A small self-supervised image encoder, trained from scratch.
Model: 8.8M parameters, patch size [4, 4].
Training: muon at rate 0.0038, 4900 steps, batches of 128.
Data: trained on regions of photos with short descriptions (Visual Genome), 6.2 epochs.
Rows from block 4 of a small self-supervised image encoder, named by matrix and row number. Rows with one number within an expert belong to one neuron, the router's apart. Each number is 128 + 24 x the weight over its row's rms, rounded and kept within 0 to 255. All counts start at 0. After the name is the row's rms in percent of the matrix's.
Before each expert's rows are labels from the 100 images, of 14976, where the router gives the expert most weight on average: "strongest on" is what is common among them. Only what is clearly more common there than usual is listed. The data: regions of photos with short descriptions (Visual Genome). In brackets: how many of the 100.
# router: router (model.blocks.4.mlp.router.weight, 16x192, trained with AdamW), inputs 48-95
# up: expert up (model.blocks.4.mlp.up, 16x48x192), inputs 48-95
# down: expert down (model.blocks.4.mlp.down, 16x192x48, transposed), outputs 48-95

# expert 6
strongest on: text has "green" (27)
router.6 089 [ 94 102 133 133 103 123 128 129 148 110 107 112 158 159 151 153 112 110 141 119  91 107 105 118 129 116 121  92 126 123 163 109 142 141 151 152 139  91 122 147 116 132 113  82 132 130 129  97]
up.30 115 [133 120 143  99 134 142 114 130 123 144 144 154 110 105 145 124 120 105 163 114 138 128 114 184  97 153 132  78 142 119 112 118 122  84 112 145 149 133 119 136 145 170 138 130 146 154 130 139]
down.30 105 [144 151 134 176 120 142 115 148 141 137 135  91 157 116 157 119 105 144  89 145 147  82 132 149 160 121 128 115 123 126 113 117 114 158 128  77 105 139 119 127 116 121 146 142 143 131  89 137]
up.31 090 [127 120  77 118 120 116 127 150 112 106 130 124 146 187  80 145 137 145 126 108 142 132 199 119 123 124 161  91 133 110 138 123 132 107 146 148 156 131  69 104 117 111  92 147  87 116 100 130]
down.31 104 [173 149  90 161 112 145 139 121 124 160 131 136 131 165 115 127  93 126 143 109  94 147  94  69 116 125  99 170 116 142 125 134 127 153 106 155 134  92 113 127 149 170  93 108 147 132 125 145]
up.32 103 [132  96 144 120 177 158 129 103  94 111 132  78 104 108  94  57 127 111 132 155 144 149 124 147 148 158 106 111 108 118  89 163 121 102 144 120 131 137 104 164 102 129 121 131 181  68 119 124]
down.32 113 [127 143 136 110 116 172 119 113 173 124 109 153 116 160  88 160 153 106 130 165 180  77 138 136 105 119 145 144 104 120 188  91 165 106 161 100 120 133  97  91 125  95 115 208 100  78 151 160]
up.33 100 [162 120 136 125 130 195 108  80 126 141 117 120 132 109 195 131 131 136 145 123 141 111  59 153 147 104 128 158 164 150 135 131 107 137 130 109 118 168  99 163 137 142 139 130 150 146 115 150]
down.33 091 [ 80 114 138 128 147  83 149 134 142 155 138 104 161 147 152  88 105 111  95 153 139 115 147 129 110 131 134 104 113 119 153 152 103 129  72  82 172 144 121 121  90 125 145 136 143 125 111 134]
up.34 115 [140 130 112 100 112 103 134 144  81 128 144 107 123  86 106 151 153 118 116 161  99 154 118 125  49 136 128 153 137  94 145 144 113 106 144 127 176 108 146 127 119 125 113 129 140 142 104  97]
down.34 112 [129 103 110 102 106 111 124  90 173 139 144 144 173 123 119 138 101  88 151  89 145  90  97 127 146 146 130 131 105 165 137 128 149 153 102 123 146 159 122 140 125 120 140 130 138 151 141 118]
up.35 118 [111 133 149 118 163 133  84 148 141 147 131 140 102 138 120 115  98 163 121 146 183 186 143 106 104 141 138 145 103  77 163 151 128 105 131 123 135 117  96 164  93 112  81 123 155 136 154  92]
down.35 112 [167 126 109 102  91 154 142 118 117 130  99 155 136 120 100 120  81 129 143 126 165  58 127 125 108 155 177 111 166 170 118 160 172 154 118 133 134 157 113 132 123 127 167 181 150 120 148 125]
up.36 092 [169 142 105 127 133 149  92 116 122  92 136 158 133 161 147 148 115 132 112 111 135 126 138 114 104 125 122 176 109 128 112 119 148  93 112 146  91 131 113  99 126 115 149 175 120 136 178 134]
down.36 099 [134 138  81 123  93 152 144 113 123 157 128  95 126 117 114 105 140 110 138 139 113 119 172 146 159 113 109 165  84 124 137 126 171 106 119 132 107 134 133  69 161 182 110 107 124 159 142 106]
up.37 082 [118 106 122 137 121 114 154 101 161 116 118 172 125 140 110  88 168 130 170 132 158 118 166 159 127 142 103 138 116 131 137 118 131 144 111 127 123 148 121 143  76 117 146 109 107 146 135 141]
down.37 093 [127 162 125 182 134 115 144 101 143 145 102 152  98 139 127 143 128 135 119 145 106 114 101 144 106 130 199 146 105 108 122 115  97 139 108 102  96 115 118 115 137 131 119 177 165 119 167 170]
up.38 110 [122 106 111 103 107 140 161 116 128 134  95 126 186 144 159 153 110  82 105 131 133 123 106 164 125 118 123 135 140 130 191  75 137 100 115 135 118 158 123  80 108  80 135 123 137 135 152 123]
down.38 105 [ 92 105 100 128 110 100 150  86 188 123 124 101 149 150 164 126 114 106 113 102 119 160 120 146 105 113 167 125 133 158 144 166  92 133 147 134 110 129 126 141 102 154 136 120 124 113 123 148]
up.39 094 [143 115 156 109 128 149 143  92 121 145 135 127 163 126 155  92 103  98 115 163 126 107 105 150 102 144 123 175 114 116 121 142 112 135 110 127 155 138 115 159 103 117 134 149 110  75 112 161]
down.39 094 [113 151 107  94  92  87 143 104 159 112 120 126 163 141 104 101 137 121 109 117 159 113 132 171 120 107 173 167 157 129  89 132 102  88 130 135 141 160 116 164 107  94 166 119 125 157 119 107]
up.40 087 [130 122 137 119  86 162 127 196 119 153 113 138  96 134 150 141 132 152 110 113 143 125 140 122 148 127 103 113 140 105 150 116 129 160 117 124  68 113 118 105 132 161 104 132 128 131 171 115]
down.40 096 [102 146 126 127 105 146 153 139 119 110 119 128 138 111 112 151 143 127 161 128 119 164 120 156 102 100  88 157 148 116 127  96 160 132 129 133 121 141 183 201 143 150 147 119 100 119 115 152]
up.41 098 [ 98 121 119 151 157  98 105 167 112 121 128 149 162 167 175 105 133 133  63  99 136 108 141 172  83  93 153  90 117 138  91 124 133  91 153 132 163 171 121 128  89 118 147 115  95 145  93 127]
down.41 095 [114 129 114 128  98  92 107  99 123 102 154  77 116 127 160 116 125 150 131 111 113 120 111 157 134  69 134 148 148 139 178  86 140 115 168 114 127 106 144 115 130 164 108 165 109 113 113 162]
up.42 096 [148  98 137 142 114 123 124 119 165 136 148 121  96  88 110  86 152 131 110 172  97  89 159  95 135 154  94 172 127 143 111 107 153 184 135 139 114 146 173 134 123 124 120 160  99  73 127 165]
down.42 100 [151 142 114 123 172 134 145 231 125 113  98 148 135 141 167 160 132 142 124 127 127 117 158 150 153 113 132  76 137 127 125 123 113  77 145 151 122  74 105  87 117  97 154 121 157  97 124 143]
up.43 087 [170 136 132 114 109 125 101 134 111 140 171 125 157  68 100 131 175 128 127  81 143 135 134 139  97 109 105 133 160  93 128 104 143 122 117 112 115 135 107 133 123 128 128 146 107 139 146 154]
down.43 089 [124 139  92 117 122 117 160 116  95 164 128 145 103 183 141  90 139 142 117 160  93  83 124 126 163 130 116 123 114 121 104 129 140 144 144 102 174 163 126  97 120 114 123 102 132 148 106 126]
up.44 130 [123  78 129  83 184 147  98 167 137 124  96 127 102 115 105 136  94 106 158 158 126 129 122 137 131 184 132 121 135  99 108 145 145 141 136 100 115  98 142 133 112 128 143 124 117 114 174 134]
down.44 124 [107 133 126 142  93 137 147 111 158 126 142  76 164 126 109 152 130 117 141 138 158 112 146 151 121 129 140 107 126  98 113 133 110  74 142 157 120 151 148  81 150  91  93 128 155 155 120 146]
up.45 118 [148 140  98 110 112 139 126 104 142 154 147 119 135 140 146 151 114 167 125 114 141  95 187 147  86 103 148 100 125  86 114 116 128 118 111 129 152 126 132 113 153 127  95 100 112 123 175 115]
down.45 104 [115 111 139 140 143 128 132 109 129 138 133  69 124 116 112 126 113 123 137 111 104 127 125  92 144 159 131 108 105 157 124 116 169 129 148 106 110  97 103 106 150 122 124 127 157 149 106 163]

# expert 10
strongest on: text has "sky" (40); text has "blue" (25)
router.10 094 [122 164 135 137 130 145 140 132 104 131 125 158  88 108  95 112 150 157 167 123  79 111 133 121  98 116 162  85  93 146 122 141 146 147 157 100 108 122 153 120 192 158 114 148  95 121 122 157]
up.30 099 [122 135 183 169 118 145 135 104  87 136 127 103 108  81 131 157 123  90 115  99 126 141 133  97  81 147 119 122 164 135 135 135 138 111 146 138 171 104 111 200 109 134 133 101 156 110 118 135]
down.30 100 [122 104 140 110 123 102 139 188 127 159 163 100 139 107 118 135  87 139 147 180 138 111 134  98 135 128 115 143 134 118  98 117  92 118  95 168 139 108 133 128 117  95 184 136 136 113  75 100]
up.31 092 [117 148 128 103 155 140 112 128 107 112  91 160 162 157 119 157  71 125 127 153 132 124 143 137 147  96 142 109 107 131 135 106 144 160 149 113 108 144 118  93 146  98 125 108 125 140 140 155]
down.31 084 [144 130 160 121 107 111 150 119 147 171 122 130 121 126  99 108 149 154 116 137 139 118 129 157 120 104 152 207 123 127 139  83 129 106 136 130 155 126 161 104  97 149 136 139 153  83 111 140]
up.32 095 [112 157 126 155 119 135 112 121 123 141 118 131 140 128 131 175 139  87 136 164 102 100 120 146 120 152  76 142 116 115 140 109 139 128 155 134 172 163 118 138 112 103  96 117 126 136 146 157]
down.32 110 [117 144 187 156 125 115 136 100  90 130 130 167 133 123 117 164 113  95 133 133 128 133 169 114 132 129 106 132 133 134 179 109  87 150 109 120 121 136 144 162  84 154 155 123 141 115  93 105]
up.33 116 [146 130 162 156 101 118 153 110  97 122 126 130  91 107  81 164 108 156 124 136 162 112 120 121 142 138 111  96 153 126 129 161 126 136 115  86 110 122 118 156 127 120 110 132 157 101 139 133]
down.33 104 [120 124 110 143  85  60 100 153  88 137 156  88 149 112 151 110 106 156 134 115 129 124 103  98 131 125 116 164 119 133 164 139 136 117 128 152 153 122 108 112 117  83 127 121 163 161 118  93]
up.34 087 [131 103 185 121 121 104 174 142 159 130 142  96 157 165 137 135  91 129 139  95 150 126 108 105 132 119 121 129 112 136 136  63 126 129  99 161 124 127 173 182 102 139 138 106 114  89 108 110]
down.34 085 [132 124 107 128 150 170 130  86 126 110  77 128 119  99 107 137 142 118 149 125 123 111 144  99 173  94 130 112 148 134 108 153 154 101 122 101 138 141 137 160 113 140 101 112 117 144 150 115]
up.35 095 [105  84  99 165 153 121 101 168 117  97 136 111 133 159 129 140  98 144 131 121 104 150 117 142 124 112 153 108 167 118 120 117 131 141 111 133 125 122  72 124 105 130 110  97 107 160 138 141]
down.35 110 [ 88 123 129 106 119 142 155  97 186 126 135 103 180 140 147  85 130 146 128 154 120 117 145 147 161 195 118 153  80  76 135 140 101 105 103  98 116 159 121 121 110  83 163 157 163 113 166 160]
up.36 091 [137 161 167 166 126 159 113 142 130 146 107 139 116 135 131 154 109 108 140 138 130 110 123 109 146 128 132 102 128 151 115 131 121 122 147  94 129 123 128 132 136 161 147 116 119 132 163 158]
down.36 090 [152 125 112 148 147 112 157 148 117 116 128 107 113 154 127 126 110 129 129 101  86 121 113  97 127  99 103  93 121 144 160 100 108 139 142 126 134 107 203 114 145 139  84  84 115 140 105 136]
up.37 085 [149 107 129 139 165 164 104 148 142 145 138  96 160  66 171 118 148 174 105 141 114  68 149 134 103 134 114 123 145 125 102 108 176 127  52 146 151 172 145 154 133 124 149 136 106  99 138 119]
down.37 101 [ 84  94 136 133 121 145  91 108 150 145  96 154 139 138 125 146 124 130 141 136 148 141 110 111 162 132 118 134 126 111 146 134 124 130 140 108 148 113 131  96 130 133 125 130 132 123  98 135]
up.38 087 [114 113 126 147  94 122 124 172  97 127 101 122 158 124 130 136 127 160 164 162 182 142 104 138 133  95  90 156 154 106 100 166 108 119 135 104 123 133 136  85 132 126 105 140 133 126 145 132]
down.38 099 [ 97 100 146 157 128 112 166 130 119 105 129 131  92 166 109  94 146 120 156 162 137 138 133 181 154 167 137 105  98 120 125 107 133  77  99 142 102 120 118 142 128 168 133 127 125  75 139 148]
up.39 087 [128 150 121 128 155 169 111  78 108  74 134 127 138  67 150 150 134 125 104 128  89 115 110 138 109 124 102  97 142  77 138 148 152  99 143 106 148 157 112 158 116 186 127 114 118 125 100 182]
down.39 098 [116 140 133 120 121 105 163 125 131 111 116 169 136 135 120 154 128 121 107 106 145 115 175 145  76 120 114 126  84 142 103 126  84 117 129 125 115 126 154 137 146 144 130 110 136 121 144 121]
up.40 089 [118 113 129 121 133 113  95 104 117 128 103 157 170 126 118 156  90 124  98 173 136 136 100 129 157 152 112 140 125  95 146 105 156 143 144 135 150 151 178  87 154 109  96 136 119 124 141 101]
down.40 102 [147 152 131 123 133 115 131 123 137 121 158 142 111 110 114 135 147 117 122 125 148 100 135 167 143 138 126 118 151 150 130  64 153 107 104 120 134 118 110 142 128 103 154 126 113  71  87 126]
up.41 120 [129 135 120 148 126 113 146 129  75 135 170  87 121  79 143 105 118 137 126  95  92 143 134 121 101 135 135 146 132 113 108 111 106 121 172 153 129 116 109 199 152 146 166  91 144 133 108  85]
down.41 121 [159 122 117 116 138  80 127 157 138 134 137 115 119 114 136 109 140 125 113 179 104 119 144 119 119 129 127 130 128 115 114 117 169 170 138 127 127 130 156 125 126 120 104 149 101 124 142 103]
up.42 091 [122 134 134 137 125 120 144 174 162 121 137 127 120 121 132 109 138 114 126 104  80 118 160 138 140 132 156 120 109 128  79 124 130 108 130 131  91 124 142 108 138 141 152 150 160 111 120 169]
down.42 088 [131  98 143 161 132 160 123 116 131  72 126 115 102  94 114  93 137 119 111 120 130 136 127 109 123 127 105  91 148 130 107 157 133 132 134 115 159 128 151 140 123 124 113  99 100 146 137 138]
up.43 085 [103 197 121 105 158 112 123 111 131 146 140 144 149 121 121 149 134 111 122 106 131 137 119 151 117 111 118  66  92 111 119 139 128 135 130 132 118 145 129 167 163 121 102 143 100 131 164 167]
down.43 085 [174 122 124 161 137  99 143 127 149 116 153 116 123 112 117 101 108 152 135  96 151  95 129 128 107 140 124 148 160 141 162 121 141 171 123 145 134 118 103 181 105 101 133 123 110  91  91 109]
up.44 097 [ 97 119 159 138 161 155 114 130 131 135 155 118 133  83 133 108 121 145 163 138 105 132  61  79 104 118 137 187 120 123  90 145 123 110 129 120 121 118  88 148 153 116 155 126 154  82 128 156]
down.44 092 [137 144 112 136 132  70 124 151  91 141 155 147 178 113 100 165  92 135 140 146 164 161 127 170 177 132 151 124 115 113 105 114 128 127 132 152 121 141 160 133 136 120 125 102  94 136 139 103]
up.45 107 [132 106  93  87  99 141 145 132 134 139 118 125 126 150  85 149 144 113  96 119 169 131 123 176 151 130 153 136 123 163  88 126 139 124 150 145 156 157 120  62  93 112 100 114 144 159 136 120]
down.45 120 [126 143 131 146  91  99 131  95  89 127 138 124 158 149 137 122 140 131 130 139 145 142 104 114 158 126 142 147 144 128 117 140 174 117 149 130 120 132 146 110 145 114 163 144 106 159 112 115]

# expert 0
strongest on: text has "grass" (30); text has "green" (27)
router.0 093 [ 93 112 127 137 124 103 168 127 160 126 111  99 151 136 162 111  78 112 162 102  80  89 128 128 154 106 120 104 161 137 154 109 133 127 137 169 121  86 154 149 119 136 117 108 110 123 126 123]
up.30 100 [100 133 135 130 113 118 135 131 123 119 128 103 125 102 104 124 176 137 149 150 110 179 163 125  80 163 151 145  73 132 144 164 108 114 120  90 160 137 151 116 105 120 131 135 135 146  85 106]
down.30 105 [137 145 119 123 127 101 165 110 188 152 154 157 126  98 154 109  92 132 154 118  83 148 128 105 132 125 127 155  98 123 134  87 138 118 122 131  66 132 137 118 151 148 131 142  87 109 122 191]
up.31 111 [117 127 145 149 154 141 142 164 150 165 153 112 144  80  76 118 150 123 136 115 117 112 125 160 145 113  80 145 135 120 154 119 140 126  83 102 147 144 142 115 147 147 103 142 111 139 139 177]
down.31 114 [151 148 149 103 149 143 125 172 140 135 124 125 162  89 133 104 126 117 116 140 105 120  91 109 176 111 146 117 161 110 139 117 126 139 144 103  78 130 155 145 135 118  89 111 114 135 123 157]
up.32 085 [132 108 167 113 177 130 125 134 101 124 114 125 125 148 146 134 160 120 147 174 169 143 128 136 133 105 102 133 112  95 128 131 119 105 149 116 155 109 102 141 138 118 126  98 133 136 106 120]
down.32 089 [155 151 120 136 127 119 112 136 171 146 138 112 111 168 168 132 104 165 139 112 103 115  96 139 161 130 102 142 127 157 155 129 132 150 128  76 126 102 118 152 114 163 139 122 110  99 150 158]
up.33 097 [134 112 141 104 141 105 122 123 181 131 122 143 170 129  98 155 141 159 145 165 136 139 114 136 141 134 144 148  97 171 159 115 144 148 133 112 152 159 123 150  90  86 129 155 106 131 141 144]
down.33 096 [132 115  96 103 136 151 117 126 121  95 161 118 121 115 140  97 160 125  72 130 136 129 123 143  84 119 124 115 148 111 153 147 131 131 101 109  96 135 132  80 178 126 145  75  89 133 111 130]
up.34 111 [104 119 103 133  94 138  94 141 136 143 181 133 140 116 148 116 136 166 120 156 177 146 121 112 114 132 137 168 130 112 116 155 145 117 127 133 108  93 113 156 149 122  97 134 131  98 162  95]
down.34 099 [137 179 133 110  70  91 158 122 114  90  98 136 102 138 148 179 112  98 175 103 151 145  79 143 111  94 140 134  99 164 137 123 100 109 103 118 150 100 160 120 112 129 139 100 108  96 107  89]
up.35 095 [136 139 129 102  84 116 183  94 139  94 106 134 107 194 140 178 175  65  88 158  95 152 123 168  96  85 130 182 107 141 168 150 115  75 120 118  95 113 108 118 129 172 118 119 118 116 125 120]
down.35 092 [121 120 112 154  99 138 158 106 134 153 130 100 107 128 146 128 146 112 113  91 137 107 136 110 129  84 152 104 116 164 128 139 120 147 141 117 147 167  97 133 100 139 178 134 128 150 114 143]
up.36 102 [124 129 157 161 114  80  95 162 113 130 140  89 131 127 153 147 157 173  74 133 119 123 116 132 120 134  97 162 144 109 128 133 103 117 108 101 149  87  86 131 134 114 116 136 133 152 123 151]
down.36 106 [124 133 161 109  95 128 133  64 119 101 110 129  98 117 150  94 153 130 150 110 105 131 168 112 111 113 151 154 144 115 126  89 188 115 150 132  99 154 129 115 152 159 177 124 106  88 107  96]
up.37 097 [116 105 122  84 152  84 113 169 113 121 105 185 114 175  93 119 118  81  93 179 167 127 107 142 140 145 124 169 126 150 134 136 133 141 121 125 122 125 142 112 132 103 127 157 124 126 134  87]
down.37 093 [137 107  85 120 135 155 148 154 133 136 152 106 135  84 156 102 161 136 152 124 128 133 120 105 133 112 136 150 139 127 112 102 173 148 145 142 141 158 125  89 125 113 135 121 150 141 119 100]
up.38 114 [109 115 115  57 140 162 119 111 113 156  94 151 148  95 126 107 114 127 147 187 135 112  79 179 147 152 144 164 114 143 133 141 137 117 139  76 119 166 125 162 154 100 160 102 128 117 124 126]
down.38 111 [103  95 136 109 120 125 135 150 102 130 118  89 128 114 133  94 165 117 113 143 176  99 122 136 130 166 105 104 150 139 148 117 193  97 122 178 115 111 190 102  96  98 126 136  94 108 102 121]
up.39 094 [123 169 143 131  93 112 101  97  84  95 160 167  91 157 191 141 133 119  99 142 136 100 103 136 132 123  80 131 116 161 134 129 126 163  75 117 141 165 116 119 117 141 141 173 139 109 115 129]
down.39 100 [132 119 108 117 126 136  96 144 168 152 130 123 125 137 180  76 130 125 112 130 142  65 163 105 111 144 111 134 106 136 125 118 133 161 106 150 118 174 130 137 129 134 157 146 116 133 171 128]
up.40 089 [149 111 151 111 136 122  93 168 115  98 135 120 112 143  99  91 116 112 149 108 156 117  97  97 152 158 128 163 145 120 112  95 179 115 139 130  76 169 134 118 114  87 155 166 144 108 113 103]
down.40 095 [166 104 123 126 152  90 100  93 143 178 125 133 111 130 170  70 114 125 143 163 128 136 128 144 108 138 143 134 171 117 123 122 149 125 113 125 128 171 103 149 105 158 126 113  99 148 120 125]
up.41 081 [ 95 161 125 141 171 147  92 115 110 130 117 117 133 168 128 185 169  93  95 143 147 140 163 109  94 166 128  95 103 104 133 150 140  93 117 106 129  92 121 164 113 146 112 174 114 114 140 161]
down.41 086 [137  74 135  97 168 139 126 119 144 110 141  72 128  93 120 147 114 132 113 139 169 168 146 132 123 144 111 120 139  83 111 108 119 135 148 161 151 133 148 151 146  98  66 129 158 120 107 155]
up.42 089 [127 131 139 109 135 141 125 120 100 123 121  83 126 193 129 163 140 125 106 108  99 127 157 125 132 144 140  93 124 123 141 156  99 111 105 120 105 141 143  54 147 171 139 120 124 172 158 106]
down.42 097 [151 113 111 134  93  79 133 120 121 111 160 138 153 160 130  96 153 128 140 122 138 158 139 140 102 130  94 180 110 107 133 117 107 137 122 132 132 188 153 123 137  95 117 104 133  98 101 148]
up.43 093 [135 134 118 135 123 133 138  71 124  97 140 135 131 102 124 150 154 146 134 123 132 135 105 125 100 106 113 162 111 122 204 155  80 106 102 145 119 126 125 149 118 152  98 154 130  81 124 147]
down.43 105 [148 159 121  97 103 117 176 149 129 127  75 121 107 123 155 141 135 115 149 123 127 136 160  94 121 103 146  79 168  67 156 155 115 143 132 132 124 100  78 167 130 142 103 126 103 121 154 138]
up.44 091 [104 128 152 119 131 151  98  97 143 128  94  99 112 114 136 174 114 129 133 107 131 183 145 171 132 128  77  94 129 127 185  92 139 102  99 126 134 127 154  79 110 146 120 109 118 155 118 154]
down.44 103 [155 133 134 110 137 129 111  95 107 176 157 126 136 116 107 120 115  89 158 119 103 157 144 124 139 131  84 139 108 130 136 102 172 114 134 105 112 113 148 104 148 139 174 130  94 150 131 131]
up.45 103 [146 127 111  92 113 139 128 122 102 143 132 161 111  95 150 184 135 132 117 125 148 152 100 119 113 107 129 116 121 127 163 144 138 137 155 126 123  93 137 108 141  95 133 118 141 134 121 137]
down.45 091 [113 131 138 120 124  77 136 136 103 132 145 136 133 108  93 115 116 106 153  96 133 102 167 118 110 137 110 127  80 106 129 109 184 130 146 101 128 107 168 137 141 148 113 146 111  98 121 135]

# expert 9
strongest on: text has "sky" (69); text has "blue" (44); text has "clouds" (27)
router.9 103 [129 118 154 155  93 117 148 119 136  85  93 120 163 146 141 153  89 115 153 139 116  89 122 176 153 135 151  80 125 120  95 106 130 142 121 122 133 117 154 155 132 129 101  92 143 144 149 163]
up.30 110 [132 128  91 109 111 129 121 121 112 120 117 121 129 162 127 136 125 130  94 154 144 114 108 169 105 130 118 127 137 164 118 163 113  81 109 150 185 118 173  77 114 133 102 103 105 129 158 110]
down.30 102 [147 108 151 128 107 125 121 134 155 117 120  99 121 114 118 123 127 109 103 109 165 157 100  95 108 131 160 125 171  99 142 127 126 162  99 121 146 143 136  87 124 133  78 125 116 131 143 133]
up.31 075 [122 117  99 149 100 135 145 126  93 192 119 146 148 138 134 101 163 138 116 112 136 122 107 110 128 132 118 120 163 159 117 129 102 138 141 138 144 106 110 121 152  88 158 109 115 108 107 107]
down.31 080 [142 142 166 121 133 114  98 122 151 101 134  96  83  90 134  86 134  83 129 138 122 140  96 169 110 123 140 140 167 102 153 133  90 105 128 122 145 142 142 112 103 176  95 116 129 151 132 139]
up.32 106 [145 121  93 108 153 149 134  76 109 102 119 125 145 131 120 101 146 104 133 145 145  77 129 155 110 118 116 100 133 134 143 124 117 127 155 115 148  92 147 119 104 141 128 115 156 125 112 150]
down.32 094 [148 112 165 110 107 140 106 127 109 155 123 142 105 133 100 110 149 125 138 154 152 148 110 132 154 154 160 158  97 148 161 107 137 101 102 148 133  82 127  98  99 140 130 173 122 100 116 127]
up.33 133 [157 161  84 113  62 164 139 102 112 121 168 132 130  90 152 138 145 145 161  81 122 129 135 167 102 105 137 122 150 151 127  86 139 118 133 135  92 136 113 125 171 135 133 159 125 149  92 119]
down.33 101 [126 128 129  98 147 125 124 154  65 149 123 147 148 116 121  95 116  97 141 138 127 125 128 134 123 112 147 153 144 165 152 148 131 111 114 144 140 161 128 140 110 122 145 132 132 139 125 113]
up.34 070 [131 137 103 109 157 129 112 144 136  97 162 152 101 118 124  86 136 144 136 135 169 104 163 130 124 132 151  80 135 166 110 103 160 132 127 118 132 133 146  65 155 104 124 125 111 150 124 138]
down.34 079 [172 136  81 121 144 152 135 117 121 125 112 134 135 193 124  78 130 122 170 111 145 130 109 138 167 104 135 103 115 149 128 135 149 110 119 154 157 117 169 115 149 117  96 139 118 138 156 150]
up.35 079 [116 135 147 144  95 141 103 126  84 119  96 101  85  89 126  95 136 124 144 138 173 131 176 126 122 208  77 149 158 125  71 124 131 120 167  96 130 175 117 126 131 130 141 163 175 164 113 111]
down.35 101 [152 113 141  88 149 145  57 147 143 165 118 173 122 109  97 116 116 132 113  89 124 105 129 174 115  86 151  99 144 138 154 130  98 112 176 151 156 118  92 132 140 123 151 106 136  75 136 152]
up.36 075 [153 117 138 145 147 122  93 122 122 167 110 121 122 150 117 112 161 142  83 121 113 125 135 121 115 109 209 133 165 115  46 155 111 131  95 104 127 121 148 120 157 133 107 127 133 145 158 107]
down.36 091 [118  87  98 122 181 128 103 132 152 122 166 143 130 158  93 128  74 101 116  94  92 101 117 130 125  93 128  92 134 109 150 128  89 144 130 164 157  97  94 110 129 134  95 160 122 161 165 135]
up.37 071 [130 131 133 122 134 135 144 118 137 114 125 132 141  99  87 132 105 139 147 153 123 116 166 171 132 167 155  79 121 146 128 160  91  74 143 136 169 100 110 121 116 110 112 150 135 152 182 146]
down.37 078 [131 110 134 118  90 112  92 149 155 100 147 119 129 149 107  91 155 121 106 139 143 108 123 126 176 192 192 118 112 125  80 156 186 100 116 146 153 164 145  90 134 126 154 104 138 107 122 111]
up.38 090 [141 164 160 116 120 107 141 160 176 143 101 152 155 172 119 128  96 155 152 147 133 139 134 113 137 165 150 184 114 161 131 153 114 150 110 114 104 156 113 134 142 137 119 158  97  88 136 165]
down.38 095 [128 138 150  86  71 152 127 146 101 183 109 107 113  79  95  81 116 135 135 162 150 143 149 134  98 132 110 162 134 106 155 128 108  94 113 170 130 123 104 142  82 122 114 150  91 116 117 122]
up.39 131 [ 93 109 133 108 125 131 130 125 108 132 142 130 113  79 137 163 128 115 148 159 120 166 145 138  54 119 132 180 125 111 146 168 123  89 133 159 108  79 109 145 132 124 141 120 126 114 103 105]
down.39 106 [152 139 115 121 119 120 141 171 116 130 153 155 135  95  93 132 125 118 148 142 154  89 103  91 125 105 127 156 107  99 130 163 121 150 124 131 102 107 118 135 125  90 164 124 129 130 110 123]
up.40 090 [104 145 104 142 123 104 116 138 137 131 122 153 133  99 122  91 147 120 134 160 138 148  77 149 142 141 151 167 105 118 128 156 138 135 154 108 105 139 112 156 141 141 154 170 121  54 123 140]
down.40 103 [140 141 116 140 104 164 119 132 132 125 139 129 100 120  64 106 130 145 144 106 137 140 122  96 131 129 117 158 162  84 109 151 130 157 140 108  65 115 123 130 193  91 101 131 122 117 121 125]
up.41 088 [123 115 102 101 145 139 104 140 154 131 119 116 128 161  96 165 106 156  97 135 166 121 139 115 168 151 147 112  80  90 155 126 138 101 115 131 152 103 132 115  68 103 114 135 114 164 150 134]
down.41 092 [126 129 117 128  92 136  94  84 161 155 128 113 106 154 116  79 131 137 156 135 112 100  98 128  89 121 162 145 114 186 146 136 105 117 132 183 103 127 170  82 141 129  95 150 152 130 143 134]
up.42 143 [122 170 118 103 124 110  98 147 119 134 147 169 176 164 159 174 112 112 102 144 113 102 134 134 109 159 146  94 110 107 124  85 147 110 139 142 162 141 120  79 131 128 126 126  86 135 142 101]
down.42 126 [136 136 143 147 148 121 123 137 127 138 120 111 140 134 153 124 122 132 116 172 147 128 135 156 109 125 124 112 152 123 138  89 133 136 145 176 139  88 160 104  92 112 141 106 122 114 126 113]
up.43 114 [123 110 148 132 107 135 139 120  90 126 141  82 104  65 129 111 161 128 153 110 125 175 130 135  97 107 105 124 152 149 140 169  99 126 150 108 107  88 140 152 135 147 144  91 164 122 102  69]
down.43 095 [ 98 136 115 123 124 164 136 123 107 168 114 107 144 134 115 119 132 152 155 139 149  96 132 153 131  99 116 100 124 169 193 105 127 120 135 138 168 154 123 145 128  96 150 145  93 148 122 162]
up.44 089 [113 145 126 157  84 143 171 157 163 155  91 106 114  90 126 125 141 143 170  72 162 154 108 112 142  97 145 169 129 168 163 129 115 109  97 129 102 109 145 146  86 134 117 123 140 191 115 111]
down.44 093 [137 128 125 111 100 144 132 146 123 113 102 157 138 135 158 143 127 175 149  89 142 158  93  98 177 144 150 119 161 199 101 191 120 155 123  70  95 118 172 149 114 122 112 167  88 104 129 134]
up.45 075 [127  68 141 114 154 106 117 140 141 102 157  96 121 182 158 124 105 128  93 126  96 114 135 107 159 148 135 142 178 167 118 114 138 127 103 111 139 156 107  85 124 147 131 136 121 126  78 118]
down.45 089 [116 137 117  95 128 164 118 146 132 134  77 112 164  97 109 102 118 126 165 148 155 150 122 171 123 111 125 135  87 160 123 162 107  92 127 151 103 124 146 129  96 123 110 130 162 114 160 131]